config = dict(
    train_examples=50862,
    task='super_resolution',
    norm='batchnorm',
    learning_rate=0.0027,
)
Rows from block 7, named by matrix and row number. Each number is 50 + 15 x the weight over its row's rms, rounded and kept within 0 to 99. All counts start at 0. After the name is the row's rms in percent of the matrix's.
# convs0: first depthwise 3x3 conv (model.enc.2.1.convs.0.weight, 128x1x3x3, trained with AdamW), a 3x3 kernel
convs0.0 079:37 45 52 60 90 49 42 51 59
convs0.1 115:72 60 49 64 70 55 70 57 70
convs0.2 104:61 45 84 60 64 67 55 59 59
convs0.3 122:30 67 55 31 61 53 47 26 34
convs0.4 079:35 36 44 36 33 42 40 33 25
convs0.5 095:51 33 63 57 66 51 35 74 28
convs0.6 107:49 59 57 61 80 43 46 35 26
convs0.7 109:58 66 58 54 50 21 44 29 66
convs0.8 090:56 62 61 48 60 77 33 74 52
convs0.9 102:47 54 44 41 77 66 41 29 31
convs0.10 081:76 60 27 54 52 46 71 42 36
convs0.11 081:53 65 56 46 74 55 81 65 50
convs0.12 097:52 38 58 51 28 76 65 58 31
convs0.13 079:37 48 58 24 43 78 64 42 49
convs0.14 093:44 55 49 37 82 53 57 65 72
convs0.15 138:58 59 60 68 57 63 69 77 63
convs0.16 081:41 40 34 53 28 20 41 55 59
convs0.17 114:51 62 70 58 67 79 60 63 49
convs0.18 118:47 67 65 66 36 43 39 23 37
convs0.19 099:63 69 54 51 45 36 68 27 30
convs0.20 103:52 56 46 24 60 80 45 34 49
convs0.21 095:50 61 32 36 38 24 37 33 41
convs0.22 094:57 20 40 29 43 45 58 45 30
convs0.23 125:48 40 41 28 24 36 31 39 44
convs0.24 106:53 64 54 38 42 24 49 21 39
convs0.25 102:32 45 41 38 22 27 43 47 45
convs0.26 102:44 84 34 62 53 49 61 33 54
convs0.27 111:47 57 72 27 48 75 32 51 46
convs0.28 093:52 49 39 20 22 46 48 42 41
convs0.29 065:44 40 46 47 38 67 40 37 16
convs0.30 096:50 60 69 72 73 44 54 70 60
convs0.31 108:58 43 59 44 46 36 75 61 21
convs0.32 098:54 50 55 54 10 46 52 53 32
convs0.33 091:47 52 50 23 27 41 57 60 27
convs0.34 105:39 28 39 40 30 25 40 45 43
convs0.35 106:54 61 39 32 54 42 33 41 18
convs0.36 091:52 40 33 20 35 43 38 43 34
convs0.37 119:31 38 37 32 54 22 43 58 41
convs0.38 104:73 54 21 60 45 34 63 53 42
convs0.39 103:30 46 25 56 30 36 36 35 51
convs0.40 121:44 40 76 45 34 71 38 46 68
convs0.41 093:53 33 78 47 68 47 57 72 44
convs0.42 117:38 34 50 42 19 34 49 34 44
convs0.43 114:63 72 61 58 70 66 55 63 69
convs0.44 087:55 66 25 44 50 68 43 27 65
convs0.45 106:50 23 56 52 58 68 72 64 36
convs0.46 087:53 51 23 70 47 31 47 43 29
convs0.47 064:49 45 79 61 22 44 57 46 63
convs0.48 103:77 49 81 43 56 60 50 61 49
convs0.49 105:68 76 60 37 43 30 40 46 64
convs0.50 093:67 61 51 71 53 71 59 26 56
convs0.51 078:64 65 49 43 60 85 51 38 56
convs0.52 092:59 56 60 79 74 56 51 69 50
convs0.53 105:66 25 44 61 41 32 26 53 47
convs0.54 088:59 45 53 41 32 18 37 35 39
convs0.55 088:49 74 50 43 64 70 61 27 37
convs0.56 078:40 42 37 42 39 31 26 40 28
convs0.57 091:74 49 39 47 26 36 45 73 50
convs0.58 113:42 34 37 46 48 30 31 33 29
convs0.59 081:46 45 52 10 45 62 65 52 47
convs0.60 090:62 53 75 39 60 65 53 24 60
convs0.61 111:51 51 40 60 36 58 40 47 88
convs0.62 088:41 35 29 58 31 40 33 46 29
convs0.63 067:63 54 53 37 81 56 38 69 63
convs0.64 087:55 40 37 26 32 39 57 32 69
convs0.65 084:34 25 30 29 59 42 42 43 43
convs0.66 100:36 41 61 27 29 39 30 61 50
convs0.67 063:71 72 44 57 77 47 59 56 61
convs0.68 079:30 61 53 48 60 57 76 76 48
convs0.69 093:64 60 62 60 73 66 57 64 71
convs0.70 086:26 25 35 47 36 52 65 62 48
convs0.71 098:41 60 71 53 75 70 58 65 61
convs0.72 116:59 61 41 37 82 48 42 68 37
convs0.73 055:52 40 58 50 70 77 60 26 42
convs0.74 079:49 29 54 64 54 30 21 45 60
convs0.75 114:32 28 30 32 43 57 49 32 44
convs0.76 101:31 37 71 66 36 56 70 62 54
convs0.77 116:42 36 50 37 37 51 59 87 50
convs0.78 075:52 41 62 45 14 38 43 39 38
convs0.79 096:55 40 33 25 44 49 62 73 34
convs0.80 102:59 69 82 63 54 61 60 48 61
convs0.81 106:56 65 65 62 68 62 70 73 44
convs0.82 104:39 45 51 48 29 21 54 27 56
convs0.83 071:57 59 39 53 81 56 55 73 64
convs0.84 099:31 71 59 42 37 24 39 45 40
convs0.85 078:58 86 52 66 60 57 48 52 67
convs0.86 105:52 44 52 53 32 41 46 20 75
convs0.87 123:46 45 45 36 14 40 36 37 53
convs0.88 112:66 19 43 59 45 46 39 72 57
convs0.89 107:43 39 61 44 44 83 39 36 36
convs0.90 091:50 75 42 33 54 55 56 70 74
convs0.91 097:67 64 50 40 46 69 42 38 20
convs0.92 082:34 66 38 46 38 67 55 23 37
convs0.93 119:49 73 56 61 81 40 60 56 38
convs0.94 092:70 62 64 66 61 45 63 66 72
convs0.95 089:56 40 45 28 42 58 44 17 39
convs0.96 086:38 37 70 33 54 75 32 46 45
convs0.97 122:61 62 50 57 78 77 50 63 54
convs0.98 100:47 32 68 48 30 76 54 56 35
convs0.99 101:33 63 51 35 81 35 44 39 51
convs0.100 105:46 32 66 35 23 36 52 64 58
convs0.101 098:42 41 40 44 36 54 40 15 37
convs0.102 109:63 69 50 29 39 71 46 64 66
convs0.103 079:43 66 41 36 25 45 32 29 44
convs0.104 058:57 59 59 72 51 63 81 45 37
convs0.105 091:51 77 66 32 31 63 44 40 47
convs0.106 093:52 17 43 53 55 29 50 62 34
convs0.107 089:40 31 60 42 63 37 66 74 34
convs0.108 110:61 58 61 26 21 44 46 35 47
convs0.109 097:47 46 55 60 20 44 53 20 53
convs0.110 084:51 29 33 70 73 53 50 48 30
convs0.111 085:45 47 38 33 25 58 49 21 55
convs0.112 092:63 43 58 67 72 29 41 60 32
convs0.113 170:39 29 42 34 21 39 40 40 43
convs0.114 102:57 76 45 37 66 67 27 56 54
convs0.115 098:27 23 36 57 41 68 43 51 57
convs0.116 085:36 23 60 46 39 41 30 41 32
convs0.117 084:47 48 57 36 72 70 74 66 59
convs0.118 126:57 58 53 70 79 62 56 67 62
convs0.119 174:35 32 35 38 35 38 38 33 33
convs0.120 104:40 63 44 66 60 48 73 75 64
convs0.121 108:43 66 68 52 70 65 35 68 66
convs0.122 125:37 69 36 63 52 57 58 19 54
convs0.123 120:60 50 45 67 68 31 67 74 58
convs0.124 100:48 25 42 70 77 53 54 62 45
convs0.125 118:50 82 58 59 60 29 49 38 39
convs0.126 095:73 26 38 46 41 45 31 33 45
convs0.127 108:55 62 53 38 42 38 29 82 52