Weights of a small image super-resolution model.
Model: 32-pixel images, arch unet, norm batchnorm, widths [64, 64, 128, 256].
Training: soap at rate 0.0027, 12400 steps, batches of 384.
Data: trained on aerial photos of the United States (SatlasPretrain), 50862 training examples, 93.6 epochs.
Rows from block 4 of a small image super-resolution model, named by matrix and row number. Rows with one number belong to one channel. Each number is 200 + 40 x the weight over its row's rms, rounded and kept within 0 to 999. All counts start at 0.
After each channel's rows are labels from the 100 images, of 14848, where the channel reaches its highest value: "colour at peak" is the nearest of a few named colours to the mean colour under the peak; "strongest on" is what is common among them. Only what is clearly more common there than usual is listed. The data: aerial photos of the United States (SatlasPretrain). In brackets: how many of the 100.
# convs1: first pointwise conv (model.enc.1.1.convs.1.weight, 64x64x1x1), inputs 0-63
# convs3: second pointwise conv (model.enc.1.1.convs.3.weight, 64x64x1x1, transposed), outputs 0-63

convs1.17,206,194,223,189,280,209,164,261,152,191,203,290,178,198,198,219,180,213,229,202,223,174,220,122,215,220,184,158,126,166,293,205,220,138,226,205,248,200,214,131,279,165,229,123,178,178,250,216,256,233,185,234,216,166,218,246,201,191,134,123,193,195,170,173
convs3.17,144,172,166,140,166,219,204,201,184,186,227,165,174,170,195,196,209,194,144,265,139,180,294,184,225,228,217,255,202,207,165,190,166,299,171,189,242,253,131,298,179,266,178,243,199,220,168,229,233,219,233,171,219,161,175,197,274,200,211,209,225,120,248,216
colour at peak: grey (84)
strongest on: building (85)

convs1.27,189,146,236,168,151,102,157,214,220,175,211,222,227,174,183,175,194,200,201,219,135,180,216,138,139,178,211,180,173,211,222,248,190,233,220,326,157,225,181,180,199,221,193,163,149,146,207,173,241,264,201,257,136,210,212,249,232,212,116,213,226,116,208,176
convs3.27,160,244,205,175,166,219,216,241,138,216,181,229,121,212,213,196,230,140,213,231,213,196,141,162,163,154,106,194,189,174,174,147,202,229,199,102,196,256,165,205,171,134,208,242,185,188,163,138,90,157,257,237,215,192,217,159,223,241,185,149,201,210,210,156
colour at peak: pink (26)
strongest on: building (76)

convs1.4,213,187,238,160,206,185,181,203,195,194,191,228,216,178,237,236,265,294,133,91,172,194,196,240,189,191,182,166,158,179,191,152,241,206,198,254,159,236,157,187,259,222,166,158,194,250,110,220,186,255,237,151,187,217,204,210,159,130,272,145,205,130,227,178
convs3.4,113,241,188,278,201,190,186,165,236,135,256,172,228,218,266,233,253,243,155,179,174,164,224,210,153,215,203,204,171,222,185,217,197,157,203,200,210,220,193,175,168,253,264,202,195,190,208,222,129,182,248,137,189,155,322,160,200,207,245,129,263,163,176,182
colour at peak: pink (40)
strongest on: building (70)

convs1.24,211,199,208,137,178,190,216,135,299,245,247,237,194,265,172,167,169,217,256,225,260,229,211,180,240,191,192,214,252,210,193,191,196,170,187,197,228,223,190,185,234,271,248,126,203,217,332,171,237,215,175,204,186,162,204,231,218,149,142,216,216,286,149,197
convs3.24,161,193,206,217,192,110,187,155,208,215,219,178,204,257,166,180,213,199,215,243,227,113,226,227,262,281,177,136,91,183,121,160,186,170,254,270,198,182,162,170,195,226,212,227,187,213,196,206,229,226,202,227,126,153,229,209,130,175,212,263,232,191,227,163
colour at peak: brown (60)
strongest on: building (73)

convs1.56,169,169,202,181,270,196,219,234,165,205,191,161,117,155,203,273,162,159,159,132,207,131,187,209,185,129,216,186,225,174,181,190,267,201,218,216,80,205,134,199,171,195,150,228,202,242,207,234,171,247,222,169,204,245,174,189,162,181,261,174,267,231,172,138
convs3.56,235,215,169,150,180,249,236,213,171,277,225,245,168,128,183,231,199,183,181,188,235,235,194,260,188,238,117,180,237,173,144,139,259,224,194,239,218,151,230,227,171,191,204,113,176,160,165,247,224,161,246,228,252,212,225,182,183,241,303,221,199,261,246,197
colour at peak: pink (52)
strongest on: building (88)

convs1.40,175,69,169,229,190,238,167,188,208,200,228,263,204,186,234,129,218,194,180,161,164,186,175,216,198,196,228,192,242,214,252,194,201,199,367,198,196,172,162,153,107,229,219,213,191,204,208,198,191,199,222,187,199,168,226,185,94,222,189,176,196,171,216,202
convs3.40,241,211,228,227,265,204,183,188,232,208,163,103,234,207,170,182,128,153,318,154,226,174,206,287,202,192,246,161,118,199,220,178,167,168,279,234,242,200,205,144,191,269,206,212,214,172,276,182,158,184,214,192,182,216,190,205,228,257,203,193,247,205,171,203
colour at peak: pink (41)
strongest on: building (78)

convs1.15,174,118,196,221,209,222,227,211,250,247,237,185,245,188,218,219,232,177,167,188,192,179,296,222,213,162,185,177,237,195,210,186,229,151,66,180,172,196,151,203,163,209,226,179,189,185,178,218,203,222,132,191,201,226,194,235,209,261,240,176,260,246,60,212
convs3.15,218,264,129,186,214,210,208,215,192,250,258,262,250,205,193,109,169,271,149,173,206,213,214,247,207,191,209,198,171,210,206,200,281,278,258,218,142,138,201,265,238,191,135,151,190,173,150,206,163,190,187,246,153,210,237,200,185,165,277,210,206,259,229,200
colour at peak: brown (62)
strongest on: building (82)

convs1.29,156,285,135,209,151,196,227,172,154,160,254,178,160,188,163,202,191,174,167,209,153,213,53,238,199,208,181,291,280,201,163,226,239,193,200,152,209,176,182,273,205,233,176,186,231,197,176,183,185,212,175,232,140,224,209,252,208,259,176,242,188,180,225,216
convs3.29,201,239,149,212,166,189,252,193,202,127,150,153,223,176,157,176,154,190,195,161,126,140,205,196,151,164,159,273,228,209,225,210,189,173,243,213,191,143,175,219,238,210,168,165,193,297,202,233,210,182,299,159,279,222,158,185,114,214,200,169,234,192,161,156
colour at peak: grey (78)
strongest on: building (92)

convs1.2,136,180,221,190,220,183,251,188,217,228,206,232,260,243,223,122,216,189,157,150,127,274,321,196,240,263,246,211,189,208,176,240,158,210,163,190,242,179,186,201,178,165,207,180,211,207,224,226,196,172,205,233,261,291,222,240,244,167,127,257,209,188,193,248
convs3.2,242,175,231,211,161,205,253,154,219,193,211,219,306,194,170,141,181,245,223,253,215,247,181,248,175,204,189,282,206,193,185,181,245,225,193,217,237,232,211,279,179,246,169,213,228,214,178,199,199,187,179,178,176,239,233,334,132,257,211,135,203,260,160,179
colour at peak: grey (84)
strongest on: building (91)

convs1.39,196,294,147,182,214,188,192,201,154,157,201,212,207,209,243,188,158,198,168,213,160,179,70,226,191,187,191,187,227,151,139,223,240,200,200,186,173,141,238,229,237,230,145,209,249,250,182,175,222,191,97,188,180,173,184,309,150,257,178,211,208,153,183,214
convs3.39,184,187,294,193,136,209,166,213,221,118,231,264,226,186,277,224,218,244,166,188,232,271,186,182,283,199,166,185,237,153,192,244,186,261,184,266,197,176,204,183,230,201,244,256,169,209,175,254,213,237,170,178,137,254,236,170,157,174,178,137,196,235,205,139
colour at peak: grey (85)
strongest on: building (93)

convs1.21,212,217,231,125,114,205,156,179,193,157,256,242,155,184,186,215,243,167,207,188,164,157,190,135,191,226,147,224,198,239,189,219,216,203,226,232,236,223,246,171,175,234,129,270,226,169,224,166,107,206,119,186,202,198,206,238,275,230,98,179,229,175,237,209
convs3.21,254,270,262,156,202,176,204,181,214,206,172,204,182,206,178,143,172,169,178,161,153,141,208,221,215,162,204,216,319,211,198,200,204,209,216,209,171,231,195,237,188,206,205,188,190,156,219,179,182,186,34,201,163,308,234,245,160,167,205,224,187,212,243,198
colour at peak: grey (87)
strongest on: building (88)

convs1.20,196,171,187,106,225,178,189,165,178,216,233,173,171,212,217,234,104,193,243,241,168,182,208,162,262,180,165,224,194,219,119,249,162,183,191,208,146,187,213,202,181,253,173,99,111,88,249,162,244,218,222,199,147,161,200,213,206,220,212,225,242,190,208,209
convs3.20,222,196,96,122,218,200,185,218,248,222,184,205,194,266,231,131,217,227,202,267,192,197,232,205,88,211,233,216,181,162,166,207,135,173,212,161,228,207,150,235,241,180,218,223,127,160,147,171,228,245,234,193,204,316,175,222,164,189,233,204,223,172,198,206
colour at peak: pink (54)
strongest on: building (81)

convs1.13,166,140,183,236,266,207,123,195,244,211,182,247,259,178,189,252,140,213,170,148,192,206,277,229,180,299,255,148,155,240,283,213,164,219,229,192,175,233,243,237,223,164,187,239,229,193,222,239,229,164,230,147,201,208,215,167,183,148,162,169,213,157,128,208
convs3.13,138,224,193,256,199,193,235,174,212,193,254,215,182,188,160,204,151,248,244,202,176,183,180,195,198,188,194,219,218,209,218,179,222,208,177,162,170,144,195,236,123,274,240,150,64,212,206,155,199,255,202,160,266,182,185,250,221,285,242,144,187,148,209,125
colour at peak: pink (43)
strongest on: building (80)