From a checkpoint of a small image super-resolution model.
Model: 3.11M parameters, 32-pixel images, arch unet, norm batchnorm, activation gelu.
Training: soap at rate 0.0027, 12400 steps, batches of 384.
Data: trained on aerial photos of the United States (SatlasPretrain), 93.6 epochs.
Rows from block 11, named by matrix and row number. Rows with one number belong to one attention dimension. Each number is 128 + 24 x the weight over its row's rms, rounded and kept within 0 to 255. All counts start at 0. Numbers have three digits each. After the name is the row's rms in percent of the matrix's.
# q: attention query, key and value (stacked) (model.mid.1.attn.qkv.weight, 768x256, the q third), inputs 192-255
# k: attention query, key and value (stacked) (model.mid.1.attn.qkv.weight, 768x256, the k third), inputs 192-255
q.165 091:111121117127132107169091145106156138138122105133137117102113162146144122158124130109145145114121122143136104116149106113136092127088108109119110080144155162101096151119132120124133145167144164
k.165 091:117116098145164104168090158106138142109121096108143121102142145140134150176109101125137132113128098142131111118156126145094112146090118115115106076160120137136101129121146133127109149144137170
q.166 100:133171133171136150146123148116158147124111101124116097145116171134130154151127098135113147086134150149152145145077138142101137121072094182095143142132097143142123172150125117140114163117139078
k.166 103:119157157189145126107104133099131169145135143164115105141142182137114141136125099131148089078124128170144106130097126150133109119098079180108138143141100135119124148143118138154136147122132081
q.167 106:146174098146127101123146120112150175130132127133158084146139106135115131128135153107086166121146148104109129140121111149095131141088133131114095146154116069155125133107132128151113116117145117
k.167 103:137173124139142126126152118119122153111118129126117098156107143160125112086117171124098128093138165121096161140104109131128149135108135106116107120186122087125108146182125139148101154127144107
q.168 104:098130124192134152099124127148109125153163130144109141117092175163119167148105110192141150121126132110123110123142126144155115138113112100098136166127162125130109173120112121165136150139124177
k.168 110:111116126182121132112138143145103117153159138131125131119095158174081120159128168139152135135122089122144121119120128159114118102168141088064148122157156135124073145121124126131138140131111118
q.169 105:154099152155159135155117174138181111108156131131149131139133117145126134162178138118144109115095107086125139112116142122151092132156153093112122094092113133154116119133091112132145165125097136
k.169 111:100097141087123119166107166152159106111118098117140130122117091142138108144145113121138144088106102117109121128141125079139100129126143078108100107118092157162163130130113125141122152099108114
q.170 102:090150169108125118124130143160169135126113142134106127167133150099114114101132171134158106127127101121120169121143094135144077129136115132189137118085079119071128158127173114130186130126128088
k.170 098:120151155098130131173177100137174144126139150110079135180135133074152138124146183115138125138143136127132140110150091110129075132108141112151130136127105118107160130143166078126127124120099078
q.171 103:142150170094111113116116102098138130156119142133095130134134130095104138170135128076136145123136130148112147130098128112111139112125094166184135136149129137091131116114158160113120142109126123
k.171 113:122146183091133140108065125117140110184107156145110146139143150067133145131127153100146169113138121128111161150105101106131144094128107140162142117113104135108153146114150137108116137145148153
q.172 100:105107141179154119126122143171126155067118119154150129088127107127172116091148129118138143111105129140133176147155133179154161115158160171112117121129112131102077093142149143140100082107133140
k.172 105:137101149165148115120129129138125104116130153153145120127122114117171131084147149118111125122073155178175152129148111153188145137132158133124112124092131127100116120116116114087117069117111106
q.173 103:144133135059088141119135097131164102111137136116120139139095152137098165089104130198137133071072162127132083100143136124132147165155116095136128186141157099127145115104097138154156109135133125
k.173 117:131102129050071116130125114159189135101105107101095119123086150126136105109144128194124123084101129146130126142142119107141107185112106080110132177144153115181152132128120167153186145131117135
q.174 108:143164157101121138117129121154127118138126139116168137096116141121116095141160133163163130139114119088115108110154160161152140153125140090144175172155153109104163138173098102117121134155086167
k.174 111:131172144144127116117095127130119100103129149129164142111129099146125148147142115141169111149131070140083107146144165172136145170125123098132139154153138138094139133147089118130146094125140151
q.175 092:102095146125150176134154154120110108139174126076144141139141168138123123130111154159093136114113092153132139123145117133132130134112139103095103098121107121189080123114145125077149142099132142
k.175 089:087129148104122172158149104127108129127149091124138154117107169111134159135123162119089165153120146117098115144125138126145114148148119159100141124112148130133095102085134142119162147119080164
q.176 105:122105142100114135149124187133092064146080172127092124134153139159123160137162116129095123171128114096154128128126139143085137142080134120126115158142121143080094059111154160145100161149130100
k.176 102:153139079061144124159134179152117097163066129153117129145135140128118157141154120146104116128163122100124118119098169131085174138089131100145146128127105115095085096123144140150101180125131114
q.177 102:141120106142094141113131122110151127107165129158090144156088103103134137135091161100146186157151118155175137120107121151170154120148133139127141128165105117167133109085164143126066125105096143
k.177 108:146112117158062123101146138117137134127166099135077138154080129107118144135099138096127189121110114095176107129115120114151136120140142173137116135122083126186150124094117146145099136119103137
q.178 097:127124120083176110099100089150160153073156121105122149109120111121136147176147137110121118135108120089117126148145140069142144134136127199116137113117130134129156126118123120136158127122132165
k.178 098:118087168102148121117102095159146138070171138103113183108136128133136100156128112149095135151097090103131142121152108082148152090141144182145126131113130129119141158120148124157137108159126136
q.179 098:137100144082117123128114127103136159155108160146138188172153097119114109142118101092123147121131143112144137118132137183141133159103122148168164127120160128126137147124116093104108091118118100
k.179 102:122083157072144138125118097104116183138105138126166165118148103138120095139113074140150129116125107146127124110131138147143135184119125135171150106134148164089121109126134131118128099133128090
q.180 096:107146123143156137123126131137137126066096134107155127083140137116128085125109163104106091100120143119117096134143147084105119093147121118111135109112135093119144106123104140141150144119156147
k.180 097:122134131131154149154110128127160110080125160129108123118150163143098086108128126115121111077134155101124112164138145085126134115115101102085161097137161091136102141129121161157112182128166150
q.181 103:129146116110149135127160110125095122150152145102163120143134108097132111118142124143115098100116163131100110115128160136087139079110158094132114116095107130175117167118128138107163120122154108
k.181 097:126127128113109138116163116152139099174125165114150129110090130110123110129136100151113071137150182147113106113087136146105128091108131160115111109110155162135135178119128132117155131136142115
q.182 101:144105142158157146137085121084118105174110096130159135118136138108121174114106113162184111096088119139119166132141149150148155108107134124122140120118121104155118110102135090166103135162125132
k.182 100:133106131147148130101101130092110139165099128147172134141143122114128156123147110127144157142109096128126100093143128119158111138098146146112147127139127081140135097092138105168126123130115136
q.183 104:137144104164118130134132107142124104156135068137120130133103110159167124117120124109168152127100135175128120118133127146116095125137138120171159150151136159058139131131154138120066120142142165
k.183 103:129170101157123119139092133125142115132116040143133135144112149166152131111110107125163155139127130172107130170118147142113117134176116137161146129142119152076161108123130144123076146105121163
q.184 097:128086096142157130113102144146127145144099157080112155157127115126171132101126094148146172148111170094151124170110100114123115134164128130113073124140151107087128074110132116151149112156135081
k.184 103:107141114146146134107125124133139129140110159107127140089114148123136136099108071163155118153100202127147142132085107115136119131184121141131115074152126128099139096104137120145158100136126133
q.185 094:125151064154114136137117082104122194132144078127110111113133090137166145158143114119094126153171113152165091177087090070104146152177136108141126107116154114149118130169086156106126074113142083
k.185 089:106115071189098140096163115104089186138174088119115116155139101122144144139113106129081137157158160131135063165142111064087107123163129112137115159095138127140115161156117173109123080150149078
q.186 106:135126144138119125119103110115129138142162111139131149112145187108156125132142178110134161130140081143148122167139105130131114143160112178124118135111137075130148123117102141137136125124142173
k.186 101:129090119156133152115116100086128132140124085130135111101157147128126131144134160148119140168121078129132155163140097105132111186155113141139095121123170109090135113134109150128148116138154115
q.187 105:112108127105089127135127145111139114162142134143136128145155110091119107081149095134121138142166101115112111146133132122130149105112148130099096124127126142139113098120163174160099149105113127
k.187 102:135119152077075132118114154117127130139141099110129140137157124086120094086143115168100138150155101122142140119141128132145147104126175095134148103149129130142133088117169131122114122109098155
q.188 101:147087109169154072126113122118112123129094125151107086089132111139140114104119106118132109141149159134122110065116092095139110108144136159118158179143138195142198103132125092061128152129129135
k.188 108:133133106166163097139124123133098113106121146130095068107158124121119145111126136070119093134146171119149141076113113117099153100109110182126145184108128133156164086142123047060128157127170165
q.189 098:074189144107114117106178115131113135107117119136149081128117116146158143074118138107159120171189122126097106129115159121138095162123166156122121103130169076140138144162100140146161162157103110
k.189 096:119124127120129145108158116142145112139138122117142052144145101127156131138112123121148108132203130094123139129096129167139126118132157122150109134116130088161125138139104132130115127118111088
q.190 094:152119101160134105158150103158106165174117151130099117137190123131122136130125112145087107101085152141100129127140080128128147107144138149072178137098126183137138123140137131086157119144110124
k.190 099:162119128153127110110170094156117153147105129145134141154159107158134145106121119120108141120113122140098153095170086190131133141138115131079152159107158152096118136110137084112170119149144152
q.191 092:125130109149114102116128129185130124077145159126165137149109134124123116137127121159103110156168090122144120104167180036121151096145133098099135138145117124167105119127131146127150127084169133
k.191 095:175110083121139125147141126180096094098149190126148147115098144094121112157144160119118098151157124100153112130161157080088138107125159137146130131139129135153112103169127163127145118134152160
q.192 099:155112125172143131129111133116114125142106101111171139141132130108149099130149148163086154097169114131162133153135130164178135142167164161140159105111075130087144193151144115135118132144132061
k.192 097:179106153166148124098080135119099148141105115130126147135133145123128120130147145160099172123139143100148135128125085144144147145176139151179134091140108131072122187138127108097126109124149091
q.193 096:133134155168134124134098103152111166146103158152136105137148131158107139113095133138134101125124108111149113132118167128144149120160099143133149091109127125078109148152096120163149107147129088
k.193 096:143133144189107123107097114124097190130141133157136127121151139124140144129073155158128110134094129132144128117130170109131123126164120103147139093109138142080110138148093146153149110136132096
q.194 099:103134149153122123159182116121114101120133138091127103143132154123120088160096121169101148106096096076135137144159099131093109144107134128116150114122123149161127153117112115124098152133161097
k.194 097:083072124124160147179158144140165123114115144139107096159134131114121147089134109169101137152155120118111120146123103136097100133108129141123152137166133143161116135082128125124088142142165086
q.195 096:139104131116143111124119166113114115138134104141135146112162127154136144166125126094121113167154131130145148104157106159138149160142130112128124121150126183071141133129157134145117101126112138
k.195 096:138088119137158126152131169115163126141120098141108133101134127150146156140152119101133132145181132169171174093124130130110125144155121130150125117159134140077121135113138129145147109136154163
q.196 105:078089101147145175097167168123163126078116070134130147087136128097159137122158101108158167094153094120125133128097135108155145104130136111139120159183181125177118102114136125157082107158145130
k.196 104:105089083159138129113134165112160133104091081093165108111134133123142133126153118114162132088124100101141146122118107137131130097131119124169135129145148120160137100131137120174096151156107118
q.197 087:130122163088113131113148106123172135098121163147108141163115120169125123128142134131152105144132120130153132103147150118155134094138108101160118120096149115140120115121116117120160129175132144
k.197 090:109133149093083134093116142101153157100103172139142145149087102153125135121122147118134130168154125114161130066113162127149122095147114104150096111077107083123116100122144128130160131133105122
q.198 103:117153134098143147112141104110155146139124137154137159109059070146096141118111160157138107126123148109134105137141125100185104122123137142114109143147133137131126131142146118151118119120071147
k.198 099:100148154119156110082115100106146142138161149119146140123084101147076130114088135125148129131118107141106124151177128124177130125143153144118129166152135111120129142133133103123119115153118150
q.199 103:176113145122112128127102160148145125098127173100107158123109124091129145103114141132106125124117100162142103063105117085078108094107124122173138117135124129160116122130126150145107104106122142
k.199 106:148114131114114165117135143117167156104162158133086133088119113088103174120148143108136114159123127108130086088090120100083102116112100119136116104081132149157128099111101161159123142128099147
q.200 099:152125094203144127105130128141110135144125155141123123161099101138095091121159119132115141128099175126146145136147143123157126079169128160134153138120119073155124122116126140105146117099151173
k.200 101:131119130196129116141134083140090176096134166097144120139091088097072115126171148127109164147105173110127141137119151131141133097164126134156128150126143074127145111090119133161127135096145101
q.201 104:160142163080107110136116122133140125118124107147115143119121145114123110125114120141160108123126125131143109122152152112111143077107098149132119151135102116164142106116134153081138150104114166
k.201 104:132128172083152106179097112140121144080139137108130113161139177101141155145115144142141096104161099135103084128143171100093129084132107144097105157142055099170112095170137120118132143134125172
q.202 099:160121089095109102135127118117114123132127074160158095105157076133153143158144123116073121179165150136130163125097158142149098192097136108113111105140173119126117145128112098130126136118154161
k.202 096:139150093117087126102116131150122109123110087158158118098129097155147111138137119103092106156154120118097125105117153173128118139083128106112120113148145149117101129134127139110115125119171191
q.203 105:136125104111148131110068094146141081157134132131103152155152116109115157117134142100187135153092122125124105125134110104141118160129123128127122175106141148158127128123093134129111125133146107
k.203 102:134122116119141110127126112137145067136131133158099173143150096120072093114125120105177124143089114131148077162156116145130128130122150108116129159129140169175118102126091139184114120133138096
q.204 097:132138132075140122137147131147087163074131158136140124129155164159153108170140110117177138157163121101119135158130146120112065127100107107131131161105141115104111147125095139125124091140122113
k.204 099:102138116058102123114121151139117160114116150119137164147160146126175123147166113148149117121177134157112136156095137082127082123095109119108135157128111121099131124113133137082126087119148112
q.205 099:109122125138122103190098156156115149116103151191147089127154142137075151138135147149107113107105151138106110127103098094145114153102163141159080131142121143093162113127127115097109134135127179
k.205 101:140168116131122077167159163150148104148094132165178108123130125149084139142158166134143123111160111123086103126130113095137109127127153166131136125168131114111176108132132112076127152137133158
q.206 102:144133164155123108163088121131153140136122138089149135175140165124122103143098136096185145133156124145128138111129091134128101153129114145139150135149095084085082088167130115122164116146105122
k.206 100:156131138148141132125097106116089121137113094116146157170146150149129139154072142127166139142092146142130133129104120153095131168152124139151153113114102142081083101140136137120184120102085088
q.207 094:117128174168132120094172119115163102149093133095112111144094163128080120153175119155137116136112103179106138134042103112093130151141108134113166140125117125131155094101166109178155163145086127
k.207 094:132132175163145147093126087120157110177120130115082136118117157121083124161172130168141170135123130155116130115090111088094166139124070139123146152140149115117131121113174130155133137144107158
q.208 096:128159137100098128102151130096143153156133179127079125117106146095160114100140183102129114156091131119103132135114104134115119119131131114148096143108115144143121185180139105131124174139134106
k.208 096:080166151087120117124153139159126122176146203126118119129101149127181122093128201105124111138122075141125140129102151130135144128107132109117116171119122130121097163171167106123133162123113132
q.209 102:170142108114156156129068106102130133143129098111100117110120153132154116122148150133118147124132150118164124136169136151126138118133101189171089115128155126137095128119091134114113104112161165
k.209 099:178135113099147146126097108095126104128103061124119112163136114142127110135162143115111144111141120123139137173109119150132140137146113158175100132145139143177124135130107131113167101148144147
q.210 092:082129068137121144137145092121113138158152132093132123149152105119173156154170091094113115137137125121131145109130141153079160121162116128075102126124122128132141127128149145120101135114137064
k.210 093:116129087135087101156153102133130127155151114093129103121118105112153147131158120092140122138144203127149140090101141137092125106141127142131077103091095128118169116120171154134105121152109087